Weights of a small image classifier: norm rmsnorm, activation swiglu.
Rows from block 5 of a small image classifier, named by matrix and row number. Rows with one number within an expert belong to one neuron, the router's apart. Each number is 500 + 25 x the weight over its row's rms, rounded and kept within 0 to 999. All counts start at 0. Numbers have three digits each. After the name is the row's rms in percent of the matrix's.
After each expert's rows are labels from the 100 images, of 14976, where the router gives the expert most weight on average: "responds to" is what is common among them. Only what is clearly more common there than usual is listed. The data: telescope images of galaxies (Galaxy Zoo DECaLS).
# router: router (model.blocks.5.mlp.router.weight, 16x256, trained with AdamW), inputs 128-255
# gate: expert gate (model.blocks.5.mlp.gate, 16x128x256), inputs 128-255
# up: expert up (model.blocks.5.mlp.up, 16x128x256), inputs 128-255
# down: expert down (model.blocks.5.mlp.down, 16x256x128, transposed), outputs 128-255

# expert 3
router.3 098:523514521508500438492552516514513467552497528503531498506529493529490493486534499504488472463495501541472430477529512494498485533515504552540449509515475445510522533514443516476536480502492533512477496523543468490480489505510505537505505512506489502502520525549486528485469501499499518470516493534496477448516483448501465444510488530551480496519461509517453498535527480484580487479488
gate.4 097:480519477519538486497503459510489497491455519502496512452474505476537543476518532540508516479477459540532512493523519516506517477476460481514518512513518454497488485463454475476529461494509510507537521526470488517515493497500539473503468488509510520498551524527521514546453496506530531446515534518505482508488526479514488489477455522458520512521468494515525521524485512501499479510506
up.4 091:485551478532496482494518479485496471500489471482510501530521481502519534495550507486483500491482437534522505498461549520528497475511458456470472490508478505539532476488415473460500528490514505483506540511470518511496476470519521526524526503504492528504510464489523492443484489524447461534452489493486498510483511542489495551500498485484500485537508465493533525443426450490494513504509
down.4 098:476496509517463459514509560511492511501464504507499469483570498507506463530529468502517546461539468534458489506553498496482489511477520510511490475538542535528497480535474472507537498476490514504510495468465517490491466520494522505515474517492481518498487444530546484528511484469491541476483494473463468504514518533502510454521504502504493523496510465489484487506557450509507555518484
gate.5 099:522497523508515475519536487516528504535486469510541507539487481489510487517537491456450460485482459477503546493481520497526486533477498528508519484470517485465490436479503507490480473469569456510513519504519483532555515502469503505516498535564461492470519549543457481486501506499509473488466484501498533480481514477494500516510468504525492477518530501492513530507543482518520464458514
up.5 107:517521481496468541482496493495516516521503537450546440561493508509566504509504512472544527495484518492479511474479483486504456512441536529458519466512488493486498492506480463521543461522523517478513473496508499497457468510472534516499485496551490482465488444468513453475516508493445489476544473476501472502488490519520527476454486482485511483507488512493482498531454509543450470498507
down.5 098:504536499478509469536545481521463503467507461509483510502513443481503543512530500487495538518489487524487513478482448474505513522534558537480468514526509474455494506466496450496474478478487510538507507468517463443513464526492524488519505482527526459509523512482511502523467542503474509510534464522458467534484543511460514550547524532529502502549515487509496511462508540533490465532483
gate.6 104:522490515537517509519527544487502474530557534499502505561485486499459517532499529563446470499511443513486491497524487496492462450481527518439500495499474509532569463531508503502513500471486491508518495530519482496467505509505505500528537467505480506462487476514473510485486511495547490502508496522500481506517499514467455528484515500464474494471518471502527572506475415514491461486475
up.6 102:551490480442455456519519501511516508526456535473499497477431466501489490517496470484498478535505498458493511491506541497488514503487477505444537481476496514480512469493502501482503490487515482484472504476509506505502497487522465459522510482492500509529484482488493557480522478487509531494491478497506524476519508451488507475495554519591475496510492491471509489541471490535534500484540
down.6 104:490457451489501544516485456448520551480499475512488517475536516515475509519473505530478517497522479488506486490534502500511513464531492554521487527472519530500464470507515494522513511479477499504485506488477495541511517477506498457536502544463518511475487480516520498513490482508456487503464505464520464518546546480508506439504527519541481506484539486476467465490504494507537516519502
gate.7 098:519493498466487509461524513552518480531507457491517492510508503502501535520533455462514485448509490516456497463498479487535506466548474496490501512511505496506486509540505515468512493469514479501519499465531520470488498505455461515498536465524515464458490437518487497470518532506503495533418481528471456500502482469467511496477464513483483532495497487483452485525510492534515470477505
up.7 098:478515489523524548548513509548545472471541501494519518493521511503464479492495510479487542477500536499457500482467468449541484456509513493466492510553508513494493518520506494510510483520466499478504490517499496519493490437514512509499476510467482514538430502511523500509503494509486452493518483520457536543445525494493457517493495483482520499474477506488484509532514469468495476477514
down.7 095:507486535459488459511523522501470499470520517459501530541516536449474509540538498479495479490507483502488499508463505524503487492482535528497515505506465460459505499522499499511464477464517514504488489501519462495499470488517552519472473479477488491505489434506496479479529470511474490541500499544504497528503526471488479512544492487487550485492514500500507502526506470467488477499499
responds to: bar: no

# expert 10
router.10 093:499492504509473532464523487483562456503518493485489489472474482547524479499517505445500506504530538497525512538501486480490500498477531495503474479467512475538524505467494509510494513517556493508487514560506506507487498500515509486500476451534507482525540449510502485496515452524519523527545518499507453483465487522476496457504529483510515467515504492509493509522506478512496508516492
gate.4 093:513458540516497535531552459459484518545487482490481491482526486485510486486471499524556548536481533459514523477470487513522474504505514483465485463482492555497490497509544453535499507480435514483520535533476495507474493500506485465524519500499486491498482516507488498464501540502518477502536500535497533492523472495493470499491452502485533562530482553516526521502499501510498510480476
up.4 105:553505540508498498528494514521472483522488494463504505532529496525491526506521507494530500482477531530525504516520518519513475515510488477460452498524433527512468520452512474508508492472556492465490524493500494537497489515497476527512489465529506534475511488477472562490513487490466499539484482467474491456467510548524508480483467492484465493518496537541455490498485524504441532461509
down.4 098:522527523486520481482483494456518476512468460490480534511515538485494488538482465540513462498510524471477479499550533462517504501506477520471526464503447455527509485507495472480505467522487540469483487477505530524476497504477510483526496507524525481513498502460517505530502503498516538487472496504479486484551476518520496482493472501515482482499463475511559473542493470515503516512514
gate.5 105:456441502483490489529478506493472510493551523483520508482510502530470499465530473475501486533502511477520465533487473521532528502531464498532524487462516477480513499500528487493490466536499476526560461462522543545564520494533523477464525503529514486504444479503485515480498470496486482473462511491490525459528522498483570501497504552491513504515560447472484475500536523478528498509506
up.5 098:461506474532497526522537520552520510478530511490524510524515489480506539526477508529515495541492498506450503487418439488510470466484486505524495526526493510496522489484460493461472499477487531465522484493482505468481510509468485465493496517519491502521511474528496524520449539519485515508553520489482512489550471501539508497483508508512499528485514462499473499465498526493535520516488
down.5 101:487482509489491488491489487490536499451483503494493498515497486492496493520496564493468477486491493522544532483479487411497499516500549501530533494500531489432503484490477507513484504545480579508543473462490483502530512498494532511467527494499511504520527475514519506494515544482531483522530502514479500545546513498542520441479519509484503481518500526486473501515484457470466509505439
gate.6 100:479501546549497541487515471475465511509514557516487489434498472485489504474488485459534487486447479517512531493488491541499484478479530497505491513502514518497490486489470482441510508458501489491496484481519498533524501533532501479473489512504449472474467508484491549499458509524513468458540511504484476494489473530513509498510511542471524547473472485532514489532496571541494483490485
up.6 105:488497497464526498490441498496456499545527550494503494501531531533495500489511488535504507494513508512531497536490464461481477532470496505509509533498481529502495536521491512478497493497525491516496501494495519485510506456492558481484524511550486493469516478506482481524477513555476480532516482457467531490551517491499493437498518476507515486524530510489509517525468517547483497497498
down.6 102:469494481487545529416470484549496480503532492479512505463497525476441502516479492515521477471506470487508471470527517489517477426435513483479525516502529480491507524512473519511509489482529485486512528529499507486527481494535537507510513538502514498486497505484494496505457509512507553529521488503487511488521503552484554453492487464542518495523469451486510489483490476532474491533499
gate.7 096:495490492457532495489480481470469525495506538505545528514494489488529501504523469481538489462488507478526497509492518499526477522460517473521499494528531497523482530505530564523500477493487456511505507468478500469496494525522503456493472505474466520493531463484502512503505537515532447555505498481491504508514474481485516489526503537510520489479488527501475527440515535458512501453495
up.7 090:496461476516518453515509511503452502455525473479503506508481496548492495533464461502512489462512491487510460517545498482519473477497510487492536468472482502483495531534502467454510527511510477482488537522454490521514510462493528512507549502462460470517470471497523497532514544506476468478543489489527539508525519533491541505463483523493497515507509498552474529503521487494455482476523
down.7 105:524464466462493498472528525508497456511512483477473482510499469486513538528517532483452490485486499509474516523475545512480513499502515502519528489507511471497490540435492479505476496478459506498497528543514514461459469478491472478477541517492511526516484517484532496483503509507520466492478505506552503501509519504508475466501516474509511525480505475502508503496555517531531519506524
responds to: shape: featured or disk; edge-on disk: no; spiral arms: yes

# expert 12
router.12 102:501477498489493503470527469501510455486462484462511520512492533505520484479492513483494463488536473509475451526532465518486527541496525510545483495505520515486514499482531531524507488488551489518471452549504471556480474472491550527485467465512493482508479538496466503512495453527524515469534516498470526510510496505503493522509488496534487474451481481473450492542474505456516457493505
gate.4 097:464436449498501522456500520457523497501499531508507486509498514531454531458464510473495519530519497501489484514465486538491478491482499519517486486479490465505515488531512497512476509467498538524475517522459517532521513499504457469555480475499504504475456470554521474539542530512465549520531524462467506514502510485460466487497523524516467479526504510444501469497451503512508523513520
up.4 099:463506544486480498463522527489523512545494509472517526476452530481495506488489469478483494520514510468511532523565501494452498507526513511528498490526533477472533482499477528477511476490454514495500518475472475511508479496479454504475510528539500459513481475456445520480513488510495522480502511473520513493479504550522498532515548477536464488533497530494471513495499564521518522561516
down.4 099:490509512503528513528513498480500492546545511524497530471504533502539543501452497500499523504504505502512515472512529478536505445544502524538493532469499492533491558488539519497497496508491503500476476523498511481542515517526457446513500470480520492476498478491469475451516485487490489558507486496501494488435465474481510490471510473484520437490469486479537475462509495550498453495490
gate.5 099:461478473539478502502469520517487507464502505523494448463502540477504538475464489494505496484470505499509498479489505467518472509507522556447495484499485495520515524517501520487453495498533500492491559455501483427530510525495504516477490485513530525504496455489527499533461514525516520523538437470496526468515492474476515474492518521512541514473492463504519457505516558486457522481477
up.5 104:451502530509481487485509536478477488505529501520562504488495489490475481509492525536507525493552498500506499497538526461467541484519529508542488483508530507514496477463494501490502511522480457513525518495456512502497506547526511544458486469529480512499511505494473508496530457524510515463538493496499577481536459512478516486494484457536495490521491492547494531479506495495469487519504
down.5 102:496458523522518502489454548504497477470520540482519493497492518479532500515521497493529529484498486545513507476510556485493539513513497501537527482512486463498551478512481448543519499557522481479518471498469478524461488550489519496542552511515472487540473481486497470555512495493527483487507521455496517493481506543504480515482479442506503475517502457511541479474519513511475437477517
gate.6 102:483506506508496504513530465502446518526446535491509511513523505508504508496497495462484479526524498495541490521498510478541509550508532498484515496503469499511527520488479506466453497504508512506559493488491524502471520516520515507534503493478455476483495521492530505507501492522473543518551457527535488472514489500502487486514485514519474504490509551477487533565550515458527492506523
up.6 101:507479544521459522437516529541478513498482534515511498488482515497533526503518468485554467493504479462502527503490483524531513539527532472526479487502505512512450508513511502516492467507479518490487495513529498507509491510514479483495534507541505483508528552524451489532550479522550488522462518526504503480466521529523492509525500541472533486484486526512490465543471504485472489531557
down.6 101:470490504521470537517523515548498494521489502487509517512509467478475489501540527522513458524487473513487533479537482519543508491460512519499491480469518494474497542518491490461540476521501531493552557518503502566470517527558481473514516481549497487487528505482498485525515519454511439529485517443490475486485472527490511487529539487520498491506525499464510510497530549482508495477481
gate.7 099:500518491476508495499516508460482481463496492494504527510501505489479485496456525512477507497502470516439516528519500477506504482495522460437490501594482477476563489489474483485513522498535506542493525503487498484495503493513482464442497496512487559476520501449488496504460493533534478509501510496493530487490490521497456506508519508494469498467482541448514473508468497526501472536525
up.7 101:508510495508502483494474506463494526485488478493482486525549495511506495500495522525505478515475501499516513492464535524496506527482516520525484511512539500484462491451491531462506494476483470479523507495491554562482508496467494493518453520506524483500503488492482487479577538476481528519534518490523503498524449533532494483481515532498514518511495539527493556498516548489472478465530
down.7 103:424510481498474477497501455532469475508546490444523501492482531529494482490501520524508510497515517526494502485526553490510540509501498492551529507519491482499477489543487511504512496476467497461473496534450485494489527484498490500466510449512522492525492460490496514504463477545513486531533532511480504516509470495478492499521465499481483485517521505456490500547526507508477484526531
responds to: shape: featured or disk; edge-on disk: no; spiral arms: yes

# expert 6
router.6 087:477469509471514502497514545487484501501478487490560464463502492481516459532496506519532485482498506493486477507528536484495453531502545489517512544552532500499540503507507501539471561477492479471464471508515523456508478493504578493451507534483482524496506480518490524520475478510511477475523489488493481481487487502481508554534538521521458462550508492500499498454496514458504478514495
gate.4 113:523483546498525504541494519495518534517529457519521500498488481476484493492524470490506474490524475523516491548479509513520503514510520488502488498525498498500448473451508465463479472495513523541509514530435460454532508493509499475476503541500486481499457476454525503470518503513461495467548507476482453516492502502524472507504518541505518488518498472531482520509541513506505504522495
up.4 094:477506549535510485460496528486477503552489480490517542553547487497520523500504525493528510485506515518490496489496538507456503534485478479504506521530522508513494524492474498495514492504502459501441485538503447494521516512509489515533507532520429514470500523552467492503563522492474475497513483509529484502488513492460491509499512522514479531497516501544542482463526515482473496497518
down.4 105:511470534470536494486500481508487519550505504487511567490460515515511521541490527499512510537499526480495531504507475516511498497555530519500485497532498558488474475537464502471513504549497498489496499474446471537502480546536567518499477472456498459492544483481483513528510524548505511511510480476481519447512492484472533479538483496513521512522471496455539520450506542525531503492525
gate.5 097:486485483490490458490503480501508469489503493521521547493513544523557496528529500524480493497487500491510497497465521542530486541514507457474507481500510505544461539482508482495510474460529471519488500509516474523511498491499506493486478507525464521529554519501510481495506498495508512457538470487451506477527526500535422497490483486494530501474512505525505477457508498506504494522489
up.5 107:514501529471515532467555492459519480478515487501495445498493536476500497514507497497505476527521525472532459514490534503492461528464478482535481534486502489497486522499456522483516491481487527482513504534472494492521450473483503472499499536500461486506499502496539492510512514494494537483459521542491496497470462500517499507518483483574490544472500488501459522515523515512515471463533
down.5 101:485492468456525505523492534464491477490458482495459524505478538504522452485483478493475509479429469528471492482535483506486500464451493518484469518461505483490468513512507471517491502482517455508531542501498541487532524487466492502501503489514450476499534442511545487520450502483511490450522513538473518531517474474502489462487500496513501485505496514495521505509469499479530483490487
gate.6 099:505475495461504472505474502472516476539508462497508505562491562467487516470515515488514497533493515496501504516507478509520457505506469471516468546555465515494498459490509551491497498520501492467499455437513499482518492505514528546521456502484529488508504478439500489498516528465507464508501499520499491507558500502489482499474520470463481512507495500491496500504498514491496482473501
up.6 104:485520506472493463456509540491498517532515456457558522505480497470497487500513517532495470477572511475507500519509471485498491489473496454489477486495505517472504490474501566516498493527493504544486517501511489478506517480477470504546518548531500521474510464498447462493479538487505529471468499476468547488501501503517563496488522487512470474538461470456496496530531500506469483532531
down.6 100:552502509511483494477475515493470510469509528544567462491489504537497472508451481486456475522491488510477465478504513492504521498498516531500512459535497527508485499493486468434553556511522505499484514431519455485505483489509457475503508491521470489540526496499484451555482531465490523531514538517490500509487505517479503505490506481521476499503499526490534504511521501485500484508494
gate.7 101:486519513548539568499530517551503517493498522497505481508526519429520496494555441486484466513519487471473508484487463577481472487489506475487476495525480436502536478530538512456504489502486472460528506511463495469477514461487457534503508485524505485541494481515460513537483498522519543509479530482497492530513528501509523516537498498485479501501497499522491508489483520534485490455462
up.7 101:476489441520515483549506509508538465505487503532522465478494499507535473443498505523486498526497503432537524474489502518523506531489523460509524514448517481487498525519518500462500490516519511489468480534472458526510517531504531551546490469524456529505521531505498494479480502533510481488501512501497542523516484506511478465511495537499534503519555505488482456497488531507498459475462
down.7 094:486493497491503499509487535478499540532542517516460508514481511517519470491513492495562500481518466475464467493518516465485530505492519484483499467498494480541495485495527534504503527497509521504516548498513467521447477492533536502495461541467528486483521487524488499506458455519492479480533485510484492489561472450531514446473535501517508537477484486520537516458503486517489497543533
responds to: shape: featured or disk; spiral arms: yes

# expert 0
router.0 110:469449538492473507491514466478512520479494494500468521480517494509472481475505513508533497456519475489461507502516479518503448511437438520484489504472497491507511518515501524519473541499491505532508453538516499511485473468492553447492444485497521434506512509524507547503491484512525470470520481551503477474517494458474492523502475448513472495501494476486472458530525514528477512475542
gate.4 109:532546465564541515487494512481525452510483502473472535510514503488535499511472472545502512532509470490453487489506528527466495518474526486478536472459506501492507467508489507533490516467505491468504498511511469498522524476529493509549508484505523484470519485513517508522505510502515509540473504492529534514543484479484490528482471482499497516514486494577490488471526502450489518543530
up.4 095:442476494525502519482484455478495465457499501489513505534509493458506474483469495520487518511451496520553536502518514492523524557512516488528491506525545502514471487508500502521478486494486488514533528516541509503522502514507516502543506502509454497531498477514487507498519510528435510472513513489482485500506474560488544513511452480487524446483500513524480504558475452483522513480482
down.4 103:486513506492457541520504508542502496504493537513436501490511505474519487524491524535555547500526516525462525491460529501471512483477475498493495527512491471499488464538475489448486535474546470490509501512542423532501522526471515478437531468490547543531545496506488540525485498535516457518498517497533502495493481511477514493528480551497519508536504470488529515506495461539551545521496
gate.5 107:464518509503530508493494488529508501502510552470489489492533540508465489492501512482457459517496514495506476520517470518532493518528473511501506497472495531447528518499499490544511524486496528485487480473505455499515456523539493528507478496478470538496459492530477493504514465527459497509521497467462457488538520511520491545481487498474519529468549510496464538539461495488505535508496
up.5 094:486511485484475454492533481533491471521473501526513499461525476493490521479484473475498468532475570527510508527506522504522524506480551516500471508485502533514508509512474560497500472505512508485531516509495469514496500512519474474501516487471471541477458513549501500477502503498546517505507511453509521491513478505506489510532502514544521508483469528489551522499510430501497534516506
down.5 097:504523530460508469478468547521481533473509527470492497519526479504495537522505540494503502483524484495502480454513522503526512542519533472472497493537544502504473503531500497515505450428506529523511510492482520504486464508504486491500501463478523535453465519494483494517507480508500530485501526511450495537500513482443480529513487521515479506555539529496540506548470546530474508540496
gate.6 098:458521494540525471436545510487485544533496547517473455508468485518473503464523491490509516530518498447473483427460500510498506491475527529515530487522520499467534473455520493482477479481445492511493515532499508510481474480508515478463482526478494519501547529494454512467500520466532495511505496523434463513489476488534458474552506527494454513488511482492471530521490500504454506458487
up.6 097:545505520493517474504547466479546499524483527495533480502505466523497476522495504503509528538499487504532501525496532478460524496498547510518488530552526506488538531476520492511493511454492512454474519531499523500497493526482540503496481502469459531474507518505511526516472497478524474492482491547512520478520522461488462454509453526503464462474479562516535489451480504477505475451450
down.6 090:494499503530465499468456485533501505519455526507506549560578489559487510500536445527485442463445490504513516464553478503519493498478517526494521496534497472505531460481507527477533519498500474466528506512508532507506518561542496493516506521509521538535485499498529535498520496498438518448490516549504528493496495517486536516497520527561517528528535488501481486492502480552521481551520
gate.7 096:443507492430490479526501555505448507490484483500514509500520537510508496484487482465522532477496471479494516510506474491460491512431511503470506498512462519499514509496544481549562507510508487517510513528490505507503480426461496502504515509494533516502485506562545487501534524493502513534484498516526538505525530495511512529465477517491536514457536524533460441523491479518555505517451
up.7 107:526498552516506510460516505500478470442506469482504507462458497492506538505494530519511525462510529519479543505505477492522499450537475502510474523501422494466570455506483495514526493525492500496486508490526484485486491495494519506521468480501493526503482447475470487479516490500488462483489507488469492524485536503508500540482540498517506517449527479495496515501466474516484498513519
down.7 106:533502485475459525510495494460463478574501509455534484501522483502485488504490516509480522499538462454504480471525488542504480454534468534517489508472467489485511499480493490472519542492446492511519490491478490507511514523516499545456471535524518505473489523430504503515485521511469491458482486486498455486515471475466491505497519492487503506439522524520503516503478486503470546539500
responds to: shape: featured or disk; edge-on disk: no; bar: no

# expert 15
router.15 108:516497494486513507569538508491516527481537485521502532541493519470464488500549522495530450476474509498485494519483551481470525475544498531491494460510485535503501566497496516494483523480496490528457523498539472463518478508510520487494494536508526500520504506491534511510549508469525538500522490486485558455481489472465488463537522516527484502517506474547494463508530495497488484493502
gate.4 101:482489552505473501483481501511523509489535474496486534485536512457465496521539481477519514505519535467440475450502507534478507481468463491527460459455523497514484544488476447506488478481504477479492509499487450505499475516477483495483455517490495453516510538520569500514482507544485502495493530499566492489500497538536481469487506472469530500526487519490525470498496486509492486527488
up.4 094:485538471501522482478490508510502512502517469529513529552484545532550470496509500464514452498524483515484522506523537479487553487444517483505513473509492489506505462484523503503480495540517493517503490475507482517500528470549505508525522463427478484494532458508497540542496502491503517459459507470496544493535505515489496516495451463527557493527492477536494473478460451503479545505451
down.4 094:479511512526529493479517533460484493461508410519494515502471490490491496460535503511475514517510493469499523500479540555493456493510451482512516492533493488518496527436511481489534475508505505514510510501537480466509545461498477501516491476490457554520498464513522503526504482514480522511514502532509486507516495559521523473554468501520511509544512510518458497544500512520497534494523
gate.5 110:472499499488515461465505503509505502508480509516474463476509507519495509537522456505496468479494532503513443492519474502499554510544508509484504471527463554503451503461529518535488497512498535521481539496492500465491543486482498481535484528495532526537464511511546470531530476495509486438497505501484511514538528470464471469472521535510508488533478493513484484525477532522531513489502
up.5 100:493491484522494498513515483525479560466504548505475478506503482533509482507486503470496479482497489491492501436503529463523532515505502500483516538510524499471514482465500550512510522453488496518517497486475562516502528475442468522459481445491519513480498486518447493431535513471519495485491523526467509493520497504485505512505496490504485483533497481483494502508499467465515513505511
down.5 097:490531532546466502482512547503529506511535511490489516540533471517434497487482513489474535466509523487489514483501503582503510445525497497452472515502494480489525534538501533498509487459532493480522500493474487502501533455486482500477476520515498457533470510484525504513511504486502518497502471469479467496459545494538461485514484525442514458504469484489473524495496507497506482462488
gate.6 103:521480490513492508474543495535501505483497512510520511511459527486474504514518513504501500518513486465534524528521511496474500528472463526543484502559515509534496493569475499480489495523482489514501496485493458470482537522529473507493509512529482513524475511532480497452497546509495465503505540506513481494495484492515485464530501471462495467466492557554530471538472506486498501502514
up.6 092:517478493487550506481489529529495528553539506509501466480504536513517507492475505530455517480540506535503507520518519511456507518495516520492549509460524510568540497516532508512509491525501462508530513499525461505490531470494454468505499481481545521516495495481492512471477489488503528514516444487538494556487495501505486516581511520452480475527539495486461509492496471523545507511524
down.6 092:496527499497482493490551535521484512522583463499539468484494483504510460501480493458538500465549492509486493471526518514503503504492550501518514495491517542488450525475511509492449506496538446534507449488444531503533480501523476478523512498492527534537486498483549517476477474489487465497480531496515523466456521514467469477510518510502453465489519526542448511486532495543493494482523
gate.7 103:541468508477495565488505494502524455467501474507518517520493512522509500516514491506489527495535477481536515495499478485521489516480477518476452508496491503503505477457509538494499491528472493555517521488467484510489499478486497479498431478553476536510483497476489486494477456506518499518516528514500496506495440514500514452519512459510510459471522479535511507552472530465465516484542
up.7 099:510502489453484499496454532511495510522502494523542517519468505503492454499514536508481454548490485540520477476515481459477465475513480523507493504499534516527465502460517514481502522521478484482479487510523481511491531494484541480480578541531508476544508541506496494505507520494502461499476500481507510469559526475499496506498509475511505530497512512517500479496481488484510514460549
down.7 094:491585510499458511470502518489463505527482512467515497502464435487469522484485497486490479465528537490495489480478510528539498540483467539568520513480525492476480546509501516500472488496496522484490505474529509505518471478543547530528455465504515517502482534501451498510482479498480444495492509518468437473464519465551509495518484490525525520484525495486495490476466495504511507486485
responds to: shape: featured or disk; edge-on disk: no; spiral arms: yes

# expert 4
router.4 097:498505543514500513509522474500495483513452488526539481484444455480509481518494510439566466481511535499478520456504533511504509510520507494472525529477514501500493529524447499495521481481524486526483493493529522457535491475454519439523496530477477478456520537531480535539503532519497503455525506474507516518432501480481516563544499451505525501519540481491465496486523470450497516459491
gate.4 101:533534489513494491458437540480578507484543528481471488478486476523516488522497505537509493486531507469504519443507489518504518487458486468497521511500493486484491521483524520470508504488482519518523437510501538502495530514437509547500492525503506449490485494452496486522524522523516545539494458469455492507520481519498475516507503486484512506515467545474471457517493519539485468528521
up.4 105:528523470490511577505525541498529484538501534452495528492452463512494489509464509503429477494509480546494507514510504477533523471463513498504529507487497499476488542449477537478521425473518537498493519521504502515509495521518497521496500525521518505471499470511472497504501507498500537514507521505547493497470492532471537462468439505535501506475479519464482516455480545497511503512509
down.4 098:514482524524502522540509481486497516506503547457520514522530493471473465524510524486490505510481521541494512498534515494464519529533482498518522521522537519473469478452536499522518492511484472531470482473512509569520485505526453495501479443505457457517473484491517524498497470496501538463520514498480548477499516481497505460542526469473475464524492532551489513488493475495454525507494
gate.5 095:512535533504468453518535533501523522533528508458456482503543533486492470506476498471484469520482530526499460487516521514519524520497497504431485509468505527544473516518508487473472485482498563500485527503499480504482509472434503504498473441487520527481488470474510536528497495492547494524457480477520487459546485484505474454500482459479493510532494515483482503513493465519462500477500
up.5 106:470506508493467474495484501540533492465518540422477483526527518504493516480511492515520457512490486500557527469547483486511471509484524519491485462476490505503477513520503487474525509498522491485520483428466479466476483505498521524506453498508499476494476559505538475539496496462539506496472461526520476507528490478526499516517491459503459521485497505480465478505502489516467544493524
down.5 100:510522481516518507504505490491523499489515518500521500513516471495505565458534478458488455550510471502487495484497512526464536563450529521503452487484481467536515488471479467479480493515514511463499497491484511474523440509543536525534543529468530496478519513477480479502472501507503432502506501501544531500531470448519488488527539494449475492531455481455467499480546508486519477484511
gate.6 103:492531515454511504468481512510541489542499538507528526494498472457511460506486492484485512505510459492485529520523484522508445514500483511516524510484530518474491553479514502526496512526469467489547463527466489488499559469513504524499535516458545529493467482482500477503482503460503496458473508515476476544488534564499535515486463540463473492492474450483460505486541474495506502462457
up.6 093:504467513496514516491473509485534508505474460471471502513477464458534495502514511529568525449456498498469489497489511508515490482538543532490499511500514525500495484459493509448461527465489517541465534532500460484459493507530516532475523520480477517531454512507502521502519511561485498493492498464482518507483500526507478528477531502495482511517493530500531477507543517465494515475486
down.6 100:489491518441531495496497545525483493489541524538491507495458476499540472521499506549546456463514494530536524486538500469492503527469535438494492533517491536504502454534507504454518486534501505477522469505540501506492533539475469507514524521503539432548464481530503518478498467488435499499520443431458510492519483526515494502525481488485522514471484485499488519517512497483504467519530
gate.7 096:519501514538521521517524510541487543503508493460512483512466542493461500480485533491469500500534513523496482481475497478488481522488504452535465519439512514508523509459492451520480508506505492514514523531517510498529509502527479549509512472500469496536515498556500438529513487530474512490490509539434509467527508529499500482490535471452492491491465532530494521480498480524502532555471
up.7 102:518502520500544560497557504490502517508513536529485507499472528500492525495505536504482534479486497519478477500484476494488513492479487518475484490491507567526503454520505493503465500523484502530498502478475517528514503529468519517456528448529516492497457523506456522491477502515534513509545478516492493504485500483529497521502502479480548493505489531539477495513454453528523543494479
down.7 105:548496494520533480458483513537521465489518486452499496503491496500502516486522522533529493499515470496507483450483491455482466484498528504522493515503474488527523475523509536463477511441503485527506488450510503488499462517528510510520520470466529513566505506509499515474473471507497498452504527537495447537490540505493518492486474501535465495529478467504492484459507490515478507523553
responds to: roundness: cigar-shaped